{"encoder_arch": "resnet_bottleneck", "model": "contrastive image-text model", "dataset": "photos with spoken descriptions (Open Images, Localized Narratives)", "train_examples": 50862, "image_size": 64, "crop_scale_min": 1, "horizontal_flip": false, "translate": 0.12, "color_jitter": 0.2, "cutout": 0.25, "tokenizer": "char", "vocab_size": 53, "loss": "sigmoid", "embed_dim": 384, "encoder_norm": "batchnorm", "encoder_activation": "relu", "encoder_padding_mode": "replicate", "encoder_depths": [2, 2, 3, 2], "encoder_kernel_size": 3, "encoder_stem": "single", "encoder_avg_pool_shortcut": false, "encoder_widths": [192, 336, 576, 1024], "text_encoder_causal": false, "text_encoder_width": 256, "text_encoder_layers": 8, "text_encoder_norm": "layernorm_no_bias", "text_encoder_norm_position": "pre", "text_encoder_activation": "silu", "text_encoder_mlp_ratio": 6, "text_encoder_head_dim": 64, "text_encoder_fused_qkv": true, "text_encoder_bias": "all", "text_encoder_qk_norm": false, "text_encoder_parallel_block": false, "text_encoder_inner_norm": false, "text_encoder_positions": "rope", "init": "kaiming_normal", "residual_init": "none", "optimizer": "soap", "beta2": 0.999, "learning_rate": 0.0023, "beta1": 0.95, "shampoo_beta": 0.999, "eps": 1e-08, "precondition_frequency": 10, "max_precond_dim": 512, "one_sided": false, "adamw_lr_other_params": 0.0011, "max_grad_norm": 1.0, "max_steps": 4500, "batch_size": 128, "epochs": 11.3, "lr_schedule": "poly", "final_lr_fraction": 0.1, "warmup_steps": 130, "weight_decay": 0.2, "adamw_weight_decay_other_params": 0.01}
Rows from block 5 of the text encoder, named by matrix and row number. Rows with one number belong to one attention dimension. Each number is 128 + 32 x the weight over its row's rms, rounded and kept within 0 to 255. All counts start at 0. Numbers have three digits each. After the name is the row's rms in percent of the matrix's.
# v: attention query, key and value (stacked) (text_encoder.blocks.5.attn.qkv.weight, 768x256, the v third), inputs 128-255
# proj: attention output (text_encoder.blocks.5.attn.proj.weight, 256x256, transposed), outputs 128-255
v.189 096:194156062154107161164157099132128142103124088128142139159151174129162110143097141155121072136209191126114145125084127088119100088142128110112135125184082059156126110136093159151185126119160159155076095059093133089097126139143145118183117103183091106153180120127094109159132208065098096119105124153110148142107158108158117135141163118093154000169119090111143137176124125176132145124164
proj.189 097:142113125116169105131076144153180129116108186124086193081152162145090105135080107124151166090095134168158126048106098115110098126134134091077165164076095163077093172127171098145091098137160088181114156175170198167167114125110113131120095076126120113169111145161153168128100099143143141179109122084059087138119119102101126168132112133091109222098140100184120147135149077095154137108101
v.190 084:076125107120123142120133104157096171128114120095124142121157122158158109060093034101091100122090143125097193114078121127091095151124111141089140112171128147112123112158090169126094153184127133096100145154105119143104123154158081159139099108169128143129167165158105131135109127109124181132159124075070137145118070109187085124102119108136105087141110178133111075115098132153119129100127
proj.190 087:173152136186122134073180117106133158136096066099102157102106109156124135087140142120121076107174142158167136159131062130139128177098122127209113183112143042055165187111069126090176131079116148131129151126130114125135140164108106128149173178144119140123102086136117110109150128129093090069146128108190147138147099185156105147148108108160161217141128095119089106110146126129084100176120
v.191 085:164147157131133182147155148117085123144137160100061170123110138183094140186095133102121091122139094134121130111113074166126127177085175103148128134155185084139109132194153171165120160136137120147139141120097088134106103149082121162088171117105105169142135168191179128156176106168083162102138137099142097073107138117140078110103112143146174229076151112167152117162150087113118197056098
proj.191 087:117135124164138122128099095142182156157136092100103135056109092132115164183119066106143164109141141183116192148153162100207154160099130147134149074081093168125163107120126133166108146112192132096189168213151147115171181090179143087109136125214092091105105140134092116146110071121118121159165120124120180125102145193157152174161145097125082123204148104165161141078138120135114100161138
v.192 106:113142120112144174149121116098065103099131147126108154206156119121125142169108148126076128166135136113124077110090175149162131108112138130081106155105177086139115150062096058152153188123172131071137142127108063190113139089139105078097121132124149122119168114146150113144127085111136133169116085102096168165101125190104110126175179104087113107180076108191163144135121119125096091106163
proj.192 102:138065090119123142093099135150063127113082134090184147115174179127159052089155157098126174173115102130221086154169088080159163095120167090148155088152138154119187127172106137095046073160147146128092176174196193127124053099114114126135158068124123124130144116132126123151123119125105081095094145062165124094098152049132089178122140135147148109130142130172125128107162148130121131146095
v.193 093:136092201168136123098110135113118150169162079150118193115064119104174127068123116195140129140156152115150114145193156140069118109131106193099064134132144098059105109064134129089144146107095081105084165100107179137142140153116144134128119155109173172159165128144119125127129200119150157171169096081064118152145118163114043099122160130166210101165119111098098120147071119173128127129150
proj.193 097:172140103132118107141113141097103166038153099131180155069179167239136120101070146165151115183173093152087120127132133142119106150139090033124119176129115181138206094135133145155120114173152124174085155136174110108136141105165118107112134159166124159170116152101081156077200103116077105095083155156102141120146140114111174149130214137109119153201129115146175083090161125085154161092105
v.194 095:133154122118096134148159089147087119141085129106157114146130078086176136130090108082098163178131100149135140123143122152127105151189148093081127095150162102143081084061114209140074127120130116196135174116111116141149073121115107027093108123163155150107146117139161090134050129113086082167114078114105156137087079128156154151129130140164144117096162125098137187125134114147115131082101
proj.194 092:180119147160088145126115183120185167102130147042121132093160095155084168124117104140103119114109116116139110122130129120110174102153098092094132131197119144121163138171156067165147125172117175093115130147142138134095082137155174085132161139047122096151071151150140114122131148184121152118105188092115088148096106130117144133105132099133134133124159092127151026109097149120154161138169
v.195 091:105158086146129151179119159103154101137102114099090092084121208096142121137141174097051119178093151153138118083128121108158074163124106100119215219158141123135111088119100114091174218135138137070162146155111169123141117103142128224105160163160084143105135164158119102176124144160131100119130086159081137146136133140117168155086155061063119162089139130180123154104197106148090089140137
proj.195 090:173115133154122186134120156146159143114130112127178088196175104112154155093116131158187144182117102129157130128144115180121148130162092194126088090139146124117160150103188125131065105113130124105116061145173116115099157120053154085118135100148127122168160115093144108094115118051073113184141152107128122147114136145103149090154135117134143118173110095144191106137123149168062139122121
v.196 098:171175097100151115103139087081132107117122166122163100131148168149123036190101130183156106080132192113098173116084145117139155124033087138147081140117119212130097185146120086133091084185117172161142098136130128123105162180131086126132160113142179114088122137095131133174127095109147091097138217190108094099121132128130112150175153116113117113116120129168162120111078165125159123126152
proj.196 098:083158186084163149078093167134146063157166108090132090141121100146105174127141101106142088180042115122131150170147119143131071146164186125107149128102161055091117120136114072079134117128101096163102135085131113170129113114081140154097155178144103151130116119116142131150143115126134148163172073132167083131160203112087139146082090180096149093161155097122164112128093153166164121191079
v.197 102:119163138122099121198136141110161132110130087133139169145085144127128157151097087121129142143153143134146191094131184150145143129158133168119123099156111139118089227094120117165203110158128165132124122157135125122126182095165122162111153118131172114151129151190129062104138106168074163085137118102102090093170110133166170125088134143090147141117134120074082113157097119194155111142111
proj.197 099:160141132076182134115148122141124157134122120102145164131104103169155107119115133146111137107146140161091136154193103161121139177082164163088142180199134154120147095146096111081064159118110124122146129179080145130186121180069124177096133102163033179139109177075103120146088131100069102182105142128167125143105159137127097146161119121147113100113102162116138108086144117104092153151113
v.198 111:130113074110124144166158098098129132123121166068122134142169118108124101152123136088138174080150102139104097156081186124179206101053129147125081138102100154166202144101123155118115082139138114116151096140128121139091092191165140131148116165151096137124118154066087146087088137163159117152148098190106099075130068096120143136104119140126100092146165093135129172192083124105142094111160
proj.198 115:102152134125178119119164122130138092114121098100127075129118128132127176163137105103099120162076117117104107106134076072153099200210110172080112101091170079120105118166172137135121186093076180140156125089139136124126102132139074147114153051134169115091144134172142096112145174094143137113135174173169141158150163119118116144116085141118169150118093140119218166116112143160134151164066
v.199 094:132125203131154212118108147131124158163098124151029147083183126095137099127098097141116163095171126150068101152110106092145116092101174093169181131121170106165137101143136112100168157155176136099157097132104109065113145126157145157091167132084141098155123130088143120108115078116194136152140164109161149059154189160119151154177132136108114121170073099166157133137119119128167128155169
proj.199 093:141124077100161142145072061175097122083114134141137144096134116158163084161132144121119137169118160070121146161114182156110122123118117161163095209130177144103173147144113120133070092066117140125150167124117165186171058137130116118175159108104130173063136141167136124150179157165140115107124160137107142157149100085130106098114094088104129166191106148094095174138105114120115137144125
v.200 100:112120185180129134119130091185131140144105116143123190132121159118153095101133188086088170142091162168163117124154118150126213124135181132120121120150114106119127090165093151122145163081087170084166116135175076101134126126156113095048144166107122201106123159138105102121125126190157099157202066107097168142057073185103173105097094121082160145102154098108121153073113141116128131132120
proj.200 103:111155119133123144164133235060114167068159075150137074100138109153132123083103052157169107210122148052146158143124125089098112162157082082117103155115076128106153168118128176124139093154127149146076119119138209120143134082130184154182153085149153092154101131144177136136115141073115106123114157163116045094112141098091129141085151129105111107154108157179130129143119151109131185136153
v.201 112:136098136089104154084139163107134252126146051170160102113086100181123145180077094169095150158085090120186114171174184105103166139107129129149143119125178140110093133119119123110151120086147173084118091115082098092088159096099165123184133101110161120158182100185087126155161097158098149062112146123165098152167148175129168138130139185080166135086118087107151164140140105120115118198158
proj.201 108:185145122101151109102148114148154147135142214164158152111144179125130113126144118098121142080125138160133132116114048157089074105126130136171092152167106137150068135127088069150133099156121071145121126139088176116104160058130057122118124131076113164148140152120139097135140140108101122182101101050109138113134133121195069103151109160192142101213099170137149090104092080099088122117108
v.202 088:107149068117126097146104095182137122152126134110107156123119114177117146131110132147142109087081108121140160176090149117146181108093124153120122056136152104184103105154131064124116063112120076184143154148138106157105097164121153097176177151144143190187171091182129121171065141150118091198109134098123124104131154115130137156128099129125119124085076197187166107118116118116064095149145
proj.202 088:100139096147123199085168125115049120097187126184160111133188143072144150102127151097132190114121097117167109117120101127140140128119085166139047056086121089116147052182099122117110101125132216087133123142126097125135169136175119139126101142196189124123075135110093169122175114060160083126148166154116101179152141160176170102160135154075115092125180072076098166122108140161155118122136
v.203 097:195190136119117092159158150101093148092142135152076116167143130109149141144085117131149132127137119142129127193122136164171010146092112165146148124094144141100133159176087167145054060142142166140144159086170107112115149111095160097120094129130165130147101115103099166192068121149120127134110193152133176166117119132126119185186120171123181106153131082116159100147121109178110086162084
proj.203 098:160136121063128141160099086145145087162183128151129123130171082169107136131167118106177111121111086156138142052173130119076194127134107118147101124143139107158182110066152116108179114111139110120101165113144161159156060128145168101120150146094156137129113124171109129148223136097170086139145140126138088140221086110158130147130077150139166115154191149180173095117145102155176122088119
v.204 105:130168146130124132154083108067176153152126107144108144210120139132184079099063101125110153162104125166025135148124107122115152135181119083114125175082159112162101101084085163139165194163152129175086115185108062145093134151194146112121165106111114094154185033165182090133105116079091087186082135083146127108133173138112171102160131128067130174120100163089179070092163166134126124149149
proj.204 106:152069113152160143129093138192085122128177143130138100111119081092094160097144178137116162105177165084149116147081128150112136149130120093165127167148082084192159058158111107097165060100116133111149129100162129165126125113147138104143086188134144109117096190105126107193128145135122174160144112180033139137116026079127127161153132123125089107093130116156076110153122074087071118108137
v.205 097:110124149176135137091170106127098122168082140115105056135228113054116112161116128076128183145124072190129095147140101144140079133095115101179167149147135127203195087137124138141154136064085089141136196131134122099153106097121132129068144070177105087134129144132158113158154082112165094143105137092113053113089159096137136146104152142124110196178090138132140165086111095154106180115134
proj.205 102:081091191073146101135079155079228165147115118086140136161081143163132145086088153075078102062208173081100183166121116146070196102120145121108086153134141106151117149116119092162066130140122078124121099110159181181150100100142093099145168147083141117112143126159110127147104154125122176154147128138131079156135116080095114086121104091137124123117162150099093071182137122116188149113105
v.206 103:162130111161166112116127127135130111133169128137103111144064122114177132115123119127126117122149147165105084093122090103134177098180101079112143093134126091186132074153129179159132143132111115194119168125110142099202106139147130114131071142095096131176112071185120101092148155078090145117104151088141156122093126170098125183105109106106150132122125110071146150171158099142124162075149
proj.206 106:152137121112130112122109112167116194115141102152159143105138126106136144144183096142140095135134136157074157202122158115126133167112075197152129155137118102155133156142069077153100093118122172090147109151137138177097129134084130056071183144100119112148151140100104146109107112137118109117161117167114138059162077099165187141148121091144064168192169111063050132133085155105105116156116
v.207 112:138165170169117147054122114116116122102119174142150146129084166113128155181143146134145132176123168148155105178110140106127070121121138118156015093055105120079143192078143063098146203137177120102148115125164062106156193159126127098077149144171146104144197072108176110131119126151180073173166152088101121124135141128116113148111160105097094118126109124190133175073134148149076121180096
proj.207 106:112114111137115137150115136117138108126156100151114096126110176109118119043133142118119186168132128093132070138139176128080183127139163089096155143108136112180174140182112153132098111139075087110154120067123161130117075131092098192142108147116093139130098191131144183100169112113033138099109130082127102109181102077084093109127155143178103101153164181111120076094148069125186166120095
v.208 107:177078132088148097138130156191132145125092086118082170139121126085087143200198124101174129142111126132138144187121143175104104141139152131094082155109074109207078075161099187127100093161167103142132141148066171134085140108160133130133093103087159158127129121145090172147121157117075103185089089144147090137119085080134140102124123133113106059140154152161091125171124142131135068117104
proj.208 107:174128136164138139130146165071128084121119153163120136175088133120111071091068122071132122225115158107149103147099142098135155180102071097199174122155198189045150095122164112113149138084143124157127155118145159127136101144148118140142189143127097081122094155163094171096107149139153156089100159155182137151185136144106117135149086116125193113080069092123083090096161118140123154037107
v.209 092:095111215136139127166087135076122174157073089082156117211138104131121138150118134149113116083167112139147154110094115156159090125156138097126076136121054169170107126136148117147108165170063121176123091138095130121159189168070105103124141124112207219114130180149145083059115093128111072158104119143133131123105123113155149104091120133153116133082099118081130085086131124114143157127122
proj.209 097:169134065140091095159103158147168187157165136103072156097119096100127108140073106123160092135131122115095092110120139134115107105127148088172150161115126116125134162111148116105171117105134137125123127122090154151130151080195170115051112151140107107133175130099169109168094120120065168105139127125059109181137145133070171193044078075133092145134118048142126127185157165137124177115167
v.210 100:140097140142131065150082128176107113149115125185131133146116098119094104158103136145206139098053090151125108131103111091137130159143115111106131149096111091135189131128101160139143135212165140118126063151083114115065122156098129133137165191082137048102120109059166121127123120091109113197183135105101104142153119158141164098081169086110145087164160103125170171141126200153159106102099
proj.210 104:170110152173126063065142104119130130094150118095054127110146168146114107117153082161128151135128144071114101116148175146127134051106152087120136107155158173157108147127177106138109115105198143199078145078172139128111064127151124123138154063187125125172124107117122128125132155172103147100135123212114141128113111087068088122158120137198132132010091102086123081104164110122139105138157
v.211 095:140071100150159074107055124109179128158104053115148102133104146120166170091135150200126120083096087105127105157170118123131095132170150151097093127124162116109169176107162134115133131110157106108084187090139074107156166144117074103099103102101107099109138078129084184095125109162129143081093100092137158068136117134088083157141178190142165198130133140157104049115149160166104115136096
proj.211 095:103111109076156100141137112083110149114128120139162072135154163114088166087192122089116112118163137146097134103143119135123122099094103107161143087107061098149144073120094140127091159180148153118144169140164160173140169120120111129129089174188136107143158164065117069104115139122088088080077146144082165145140104096160181112087160133120110126119114139167124123142094175087138159186157
v.212 104:145163107145085088098125132168131092108195102147188221108101146112147084158189157148093096148088135128144129121046121127145092086144155097120074163101166157156113063073119123118114087098136072122066120145145136125146093167097147050102093175081171173154112147139077110081184130158083150120067134098102130132096128115092120111119139100125095161117170095105148154090109161070107106139128
proj.212 096:176098168212130119105175139099083144137111136155041113052133144075135176145073124158166148094125124115135050163174140202125182091162100157139097100067103062108138105152166146166130168218153121124093117096085106115139170124188110140144125153132131107134154077079167121108102120131187103147152125127144141097145129090099126181090128141160132120171098115104134102092124072130116104130162
v.213 095:116118181164131189158150196187099149138139129123116169136198097105100139149120139053167151137124069147163105176149096120148087093092160136102163143124088095176176092078176137134098125109109146123093131134151191166126111124112136122052128144063139148139161172113152152070129129141130188142166119103112118126154113158205094087128138102128082096137138140112110163193123104095136081127101
proj.213 095:166120098106157119117139181081184137118117133133106137096144056178120132129151158155138129136084143116111110102083116169150171095148111139153162161089150150089073154138158190135165159064177120122111120153063157071140079115170170106129117119179139132109099114179065126169135125159139071149057123092137125141126160113131153120117158119098180128087040119146139117086170172149106120067135
v.214 097:152094175097149134178155139095131168142104128141145166145128124121137164145117101188121139142163085093110101090140127116144184101120147180059147127105133111173072169148154096126194090060076132178115171075152140185115108083124137092188104153150195183139127134135149118113125133189113134142099120049122154165135131103065151161152143133136143148122164115102076166156119121124154110128144
proj.214 095:140173015116118103112067174076062162123124143102148137103150057162091103185134098129160105127114121166158109134107103097108121111127100084153120133173131117071127111128132130114099126177171175073111135133135174106135100172100167172108115104114104109147107116143087153177142099064061123046113076146104122079194123185205125082100149107080121129210179122144119136097148129107122152094109
v.215 110:126167146142130145105111142057105170115113118145085151156149114114120103158058120103135084149092160170088142114124070131066115107130191129168082155117168141105091132084113128150145125133108118101143122150086080142199115127174139145146129156118145117192131094132158120138168097154151088166110239149135182119217205147118124109166098061155106154101051119133165138076109112143137089124151
proj.215 109:152102142121065078138113088134170090175197130178151094105113109153125123095146191164124150116209148124123091146096130157107127143157130113056136128107097069108125194183111142121112137104091095136176088128157121141064102120161158095079094138114131077108183133172189101140230115117188184146154104151131057151109124143133084142095125123092124173139188111110089080111086199126169150111121
v.216 117:176083113090107142156122100115114134144093111119098141086128115133136153127134154122142095106152105095057159148223126177107144145181131146119202058094130173161159140132118173144136091135075090155117179157071130109097121119169117116144058121106117132146150125104132136165117124130136129091138084082138094085069108146145132166151041155157069125126165117161090111165053075156138136180128
proj.216 102:080157107150131070137154117150152168120098155090147094109074118166097137144095072089117130107098126153080103125105139091151098161085108163120097104122161133182129169142120092168113155095165169163155086163130127141109144127148112179132129108144105141124160135159066093104152149096143147125159141115123075164191144161123124123093173074112116111043092162083134105114132148087111164106104
v.217 114:110120155163155116122115148094085126142158116174140136129139093153138097120089021137149147137074140115128160090093146118121178137085132156115111147136100120133149130101154112121083148112186138189164043133016179137110141095079122086162170110157133109084056113045182135106168089132137119163106172137180120069156162073102098031083152124132162112128134099125142137154147173049184132137134
proj.217 107:113134117093149072128131156130137107108159191128079135084135098136109118174121118130132108171137131183109094110119107116186093075108135120159161127120124110099044125140063163154190125151141087109120148048113107143118127142119077119141078103131164138148122160129138103122105128166148125149139097159171135144101115189149110132168145158133140165121180136169138123154103104143107105122159
v.218 092:195141101095148078141076078093117099170119159144110128068082185050149126113130093107161145153124178167102069100070068136120113137159092104154116155113111080134110100105092092159153121113147130180149139154111138153189145059207104076108134142125121137130086112116138101109086186132156126110154150079082139148141169127134154130097177097110112102122126126093145158166186141146112120135123
proj.218 096:136136140189091092176148128189159152136124114155093144132150098170152116119076086155128113066179136118105160177120141173107086180169177126134143160176143051094158056143100183079121123129114161128133121110129082158133121133146136112133133173147139069105141132135127149116154102160065130136106140192147123140180089138077128133238107146097115201149102059161130088102088098097126108105124
v.219 096:157178111138152149141121124144128090133099120100145169143102093164101168169178055151145086116139094119099162172163164134182094118131165169130088141125127130157129113167130174158161106107063094172153130119120143114123056097159072132128173138103106188147071142167145101152141153191117104168136065113161166118152115113155111144173068131152114107075131127109087112172068132123159153121103
proj.219 089:126063102105131130114183111164136054136110100143107141086092051106132138159069114142112089127124165134114145086152126108129106145128148123074191123105155112126145144169197057111051091150182183091164092148121163082105104138144154159147141122144137092107160102095157086121207121086158109082123124087154047136123108108192116110176161117146132151141136156132142133106112125166138146103155
v.220 102:150131117119094089159120107129182143131150148092165137120067174142080093136111196198079070146130124189164160095173138153106125124175107164142141196178200147104102089126107085124178125091131080134140110116153111116116101190113199094184128105130077141154144194162092083176123101085095114065157169192091109185172159145143216149114082146117145195109096110141092141069141169133155127145112
proj.220 098:134112135176121120104146123109122189182132082134149140101151169087147180174114080120168178086146121138111137112135077182167067126135100134156036143094115133163127167112153083120109148124128142130151152164123102092154174100134189172050129158172121091122131121093147110152132150077136121161148120144128135150090083150130146157106066121129127094123172144069077139131151091080139113156150
v.221 096:163143071170179141112129182102130180136100126143175144122104143144160090172091149165148163125153151170121117153152084146119102123153091083170165163127138147149134075106059132141144127191112124124130127129094062103165134110149196137162128106103109112153161111047137103117133116091122136163082107080164119097103105184183173193141151227114056162139070107162147091176099117192091113141156
proj.221 099:135121130148103105144132151188142144122149151117109161122117063115162188097174097122140112073165114095176179123076122128120128169135122139097086059136160168158127141111101196155105187129191171151114170143117150134153187158151110163100117165149099131099133126124110113116105132149101133151175133154104140178107124074121124152129055081143090114094165111126116112073124131130116170138133
v.222 103:134098160145105103165092160107165138100139128121097118149170092120111149146145117110120129127116142148140069139155115088091153151131097144168143108105107088115071197107176144081127089107062156124078111076146103138155120101163122080158127190105153155172122145092086129141137147156126148158200136198115139171152093171128064158140111187131119058089162140150147208112175127140076070163107
proj.222 109:141096075177125173085113101159120117145141139160141112121071165090120132141137140147119131129131133109109121153144176168127123073133127140153121160096115109120104062132155142159153123139081126129105095117119119101100092162084111157095101110191197128119164110168185142087150096134179105136131101081101103110163178101117127116110159193092164156153110112147168142083112107145120167136089
v.223 105:099135175097110144095083097133128094136120174085129105206128136119128168092173130139100131142126099085104095077069103099165132152129169173143106089153137126144097169117128133109116182098123153127144109108199129131139141159165088081128082106131179159138096096176125129098097136122145071167125121151106112175100122096107181147159100131086145188164116142129134107048137136172195108129162
proj.223 104:134233034143108102162121108141092114117131089131135165146122134145132193129122151195129104125168149176175119137143140158118116107116172181090150149138098124067126124174152128116105077092144150099131153111134139229122081117126127152097088099147097135103103096132125157109141137113146185116097108093140169138147147203078144105119126120123139097174123060131148134160183116120099133052163
v.224 093:167098137082063064169137051083138160157133118123114083152177081143144137135103112100102155149121132099191147157127125116125153138162161097131190116107154110144163080130134136145154111090081156134135118125090135120132095096122095139090129149088091086169159109173164070192086147109075101074108030139166150083089157117099096132129096145107148121142143126104133150139169126129107182161198
proj.224 094:038150125090159194120098155120136130108104159075111146080111123118160092148145089089102100075199111139068136148113078094127090134142146127162114169150069130173085145115058124166137082150105153165115127188126134165108135141169101119168101124161179147158155148087179139110115151076131152119130133081157174153161105135136196061120123122158108094125094172147133137158130051095110154139098
v.225 095:120121145141083124080123085114149147086210161123129110156152125154163127072139101108170200129154111103173170066108156128109080151055185138139106155141176103116138149122118085133111102154079121165100144061192099111132071167109170137172094172097117123108120107128080143096118094131097130125119117103164145184160098147155083170062131122114140115106113079062141099132123108134178162152136
proj.225 106:144105163091127101177090158135099164140112069139166127122084095163063169029126149179124097068141089101106112147110128138149162112191082145103147062165101171119170108093109130139168157107154138114114143151096147153111146133130096091086128097179138116148139147088091131122141186177157098150146132161122161150145196166120130145185060166089068143169159061135138114088131175106141062143116
v.226 111:115139074122088124162160095118175137094123112120126100128089157095124071130163162150087109109134129157097057113095133134130129110095091169102062133147164139128080138157133218109114102146117141157121171128128145120073093138109159171117097120124160207134103086154105116217125142118128137094101166159132083141116163147121166076089114142185108106137137150113158184084159123106079122101129
proj.226 110:101095198139102178127105170124077095161139185150136140111205132082047084168092084107101145116118113096148128138142128142167194135162136128094163081135029112132158139122142027158088091187103154100132101139124142105153099118140086094058151160110100133139127171121125092129109143131113132156174176186116168131159124046162140122102115118116174124110128125122095097146137128174124114175101
v.227 113:135111112128114150099163119162094208140160100156117064169204092119167148084156088152151190080177141154125162110089110091107147062092141149141127126183153145102103069128119203199128108193131222117103095163093125143119089123108092129095092155107115139148177117123107153174117142111168093093127100118122128128134118163132131134180079133123121122144163108120145065113085123198124081120115
proj.227 105:065158195140142119119088170130128127057112175147154094101078118162110148135151075110149090136096107084090111184085129150142174146135138126130135106208130140136122152175120104085139067112146115145179205108129164176140205151110157091171178085136117131119120101147122122098204159170139130116141112151129168108082120131116090092172137095101133120108048079137116163142126136119077086112134
v.228 096:100178177176051164094127136119115110171125148157116199111127127150145100111119125084127128122088103148131145119164144126137114156134166107131115191102081193155110104137150132127094131150110098116169108124117120133162151042111064145119140165153169134164081103059122143115136106125151163175069096134124110117121176097134138117144118082156121099167165124066060143193149183049089090132055
proj.228 093:188117093129107133118185196129150100111138114140081135163122089137062110211120191098105123133169133106089110114105117083136151128180069119156151108087158082138082141113130124205155141120097098143110062107134121166151098185122148126096143146144113114171157106164136091161105085165108191085131107178141066101064122144110159111131135124072131206105102106181149139110097095082109131136133
v.229 114:147150092109109106102137110091120160068114167121153104169115112123142101114113109173141138179131171119143050149130119140121141126130123134168160111182180096068089086160124175124096100162203168149081144126117112134095164064144130091111074090155142124086119069120167134150143162077176154128182188092147173191123115137112144142131128139093128099146180058101151142101189131153122132135147
proj.229 110:115108152117109102101111155101076068168125129117136113114087138122142093105137114104061044121072107145125143130122094129137138145163124050127102098139119131210163153184109082145176091102116131099156125163144156178161086138074130093119191121072118106130134101190120096167142115171137123074102120139142152088064071146114122097159072115199192120122179113185120112115091132119090104110131
v.230 095:160151106054111146150119124115145145159165146142124166180176138150093089167121205114110143099126079123147119069169100103159109142155118185152146110110072120159139191149108094094111149170142115151123080124162161125131134165158206178238112121064159105103171170069081112085121079120101116125162110096079106114156168103099119147119138095117106159162132134129078087160102155140126156134162
proj.230 095:118122141115152107134142111106108130147126110114117155131166152147131163103120076118155117093179114161107071190119205109115078122090120133154097144115190148043126117081102132141180160129115134156116130112119056148132095129155119071088121089135083163125114094144110147180070136068147138151111184191164162193166068092116147114161125203074070110071196070126096174117085144154167129105136
v.231 102:140160049093156077133102094054163099072146154080155141062123153172100060166076094176172125146098161123135142140223142122140141117097123097136146120096107106115110097121093097138151090116079174151140099148119086118115172147147097135138112120133122050184060090139102128124100096087113158101078134117107084108128187105082127159183122145095145199169144132014121136060190184135111164159155
proj.231 107:133185181136135150144149078159164134171190069127150152209134161094102089170140089087111119067116145066097139132071075148137069192124111150103107122124120127199106167101122139100097092095154095102176152141121091160129137110091109149115127151057093189108169067165117118171103115140129160105147144138122130158142113105127145101145148171145121141141178179134139100142075128116090153152101
v.232 097:141095108192131103144133135147147133120154183124130094123101145115117162114121131156144096085165146067109107148120154098137126127114114166095147136115181128124158163111095099133100047134091136142126088136120195151217155061096131086141095190143091170107169207140140162168052086170076140069161124103117142171152086137110113105125149146152155051092155176116114167172125161089119123168131
proj.232 101:144144139072126138144098172123176165134065139143115182116065169133137090147098075091160152133066107076100075098139105137094143119157140116197166070178116109114144154155141165107171130158092123116128199164088126079061128138177086153117158092147104094106102116126126093152083113122121087141105177122116150127150185093150114126148127147134142148151049130141139165135073072151070188134067
v.233 102:163133127122141108149177131175095132169164125125098192104181080123095139122154141095117130091162123124137105128133127071161135112153111169144117124139115112181184126138137150168079106071104091160115149088083161154114071165155084153110122149093138176129081182126152123112145145143148163136165047102140096084083128168140108145127157143148102097115112094156168135152093097183127063112133
proj.233 100:134090151131133117144148123141101086085070114106075073094111149199122132171116072148130132201094128125134111123154113161157175168116143174148151104152167161066055179114144115153161103166161179141091093136123110117121100149100115141130132087164193122170138088158118164117149086166144104099133153106126139085154109073116091117091126113130164135057130126132138179164107105080180111098163
v.234 103:131103164153114155122089089167141124128133165110092094145156177151123104099117075142102148127067119078153154077107109106163137120153117043201115154103095065125146082097153087140109130100169078169123132109079154114097083140049103106042103066123056140153096123152120177086104131158099146131080134158159128074094124114113086035113179151135123121174145142112097110165142135152113118098115
proj.234 099:120148162102151141158117186101133138125062062120084117162139085107135165094193163116117089146164134142146121131071148147165139088074094166177156134137117145120102127097112182109138097081126118115118092127049095144112177103166125121154177177136190153157181133093125116128080104147118112077103121108096122095150082134115142136143105103130093145066178146178130127127185113117115070151142
v.235 101:109116158081105089173130122055114128083126120113145133140137124117172164092081144103090118196085131122158061142092147088160091143131156101110106103149147151131069144102147103127148085137136101108098124089164075124182119126147106043118112119149185155160113137109101186125102120127121077094107125128107150189125161162132137152130091066085156117130166117152091129113149125147088082153134
proj.235 105:133159162147135162151172096144152094163093110169142113133123111119132154149149198143110120085096125164127069117129163202099148100143070129158101149148122110134160111110112103122128135140111139111135147110120165205077118122072125108072083129047131076112122098175148162092134050134148150171108152086084051120173091133133114129154106121134146133229161120125165111088145110115150124166134
v.236 092:151144107113111114137190123082138158125151151164156185175109140158127091138129168127122155111121163138123144122142125133041119162117136166163099174138149142138083132109113169148103094162154123124130133144140101202124193141130197145133064122081173155132146121165100118213144123098214115141087165126125130150179124129105213127152074145140130159158034150125180141111120127173099167134113
proj.236 089:068122160112103198153109139215118119160191110164188140108129114135092105138116058134108133107160141085133148135134112102183136174114097075102116085121140118108186097086141117107107190145073123137154162142111137090119128119130139112106137126111094152108129086122096169121123134195096134108194083119170163142133073051141139150111177107142140086197172150146082061106127113079132128221100
v.237 118:138077111145132154159175165150087139071140131168147139119125108083159102140062139168091146204112131118106130173108178180145106082107131172112120160096164162148110125102076151130108141189108110057136144141122086124099160182104145128059173113104152125146150099137144164132108109097123129144095185098154148143172127154183136139168116137087141063086086067088137142101076160129108134130151
proj.237 112:126123198126133098148118088197164093185149155144175117129124154161101090113142180096106122112137070160126106090163077088126110115165118067096129127122073151155157101095149135111085086141136101169145147190091144050138186106146116109142131131147076099114122152154074061174164125152166144114165136097103121140089138098062134153063141170184192144129103161216169087115151162131075134125051
v.238 099:172114108113135170095139124069119145117089098116136089119135113061155086086112111126205112159172110165106168114129087072127131107152167105099209110150093096110165084140131106069114117117066161103131136148126126165091133076072051182098114119162148110135159128120156087121179146127157128108123160077092135107104160169161134166107099120122123163111077118141085126119112091159138144161111
proj.238 098:099114131121124085159024128175128189137096156145192125141125056182167138118114066132125160134104074088125202064114161123113114149153125157135130111119197146165163137084137125137174096124162124095149150072139129152132087159074207138119141161121079199072097101146090106135192131088103095100210176098129160129152127133097112104151157117106154128148201097124117121123108158118105153118110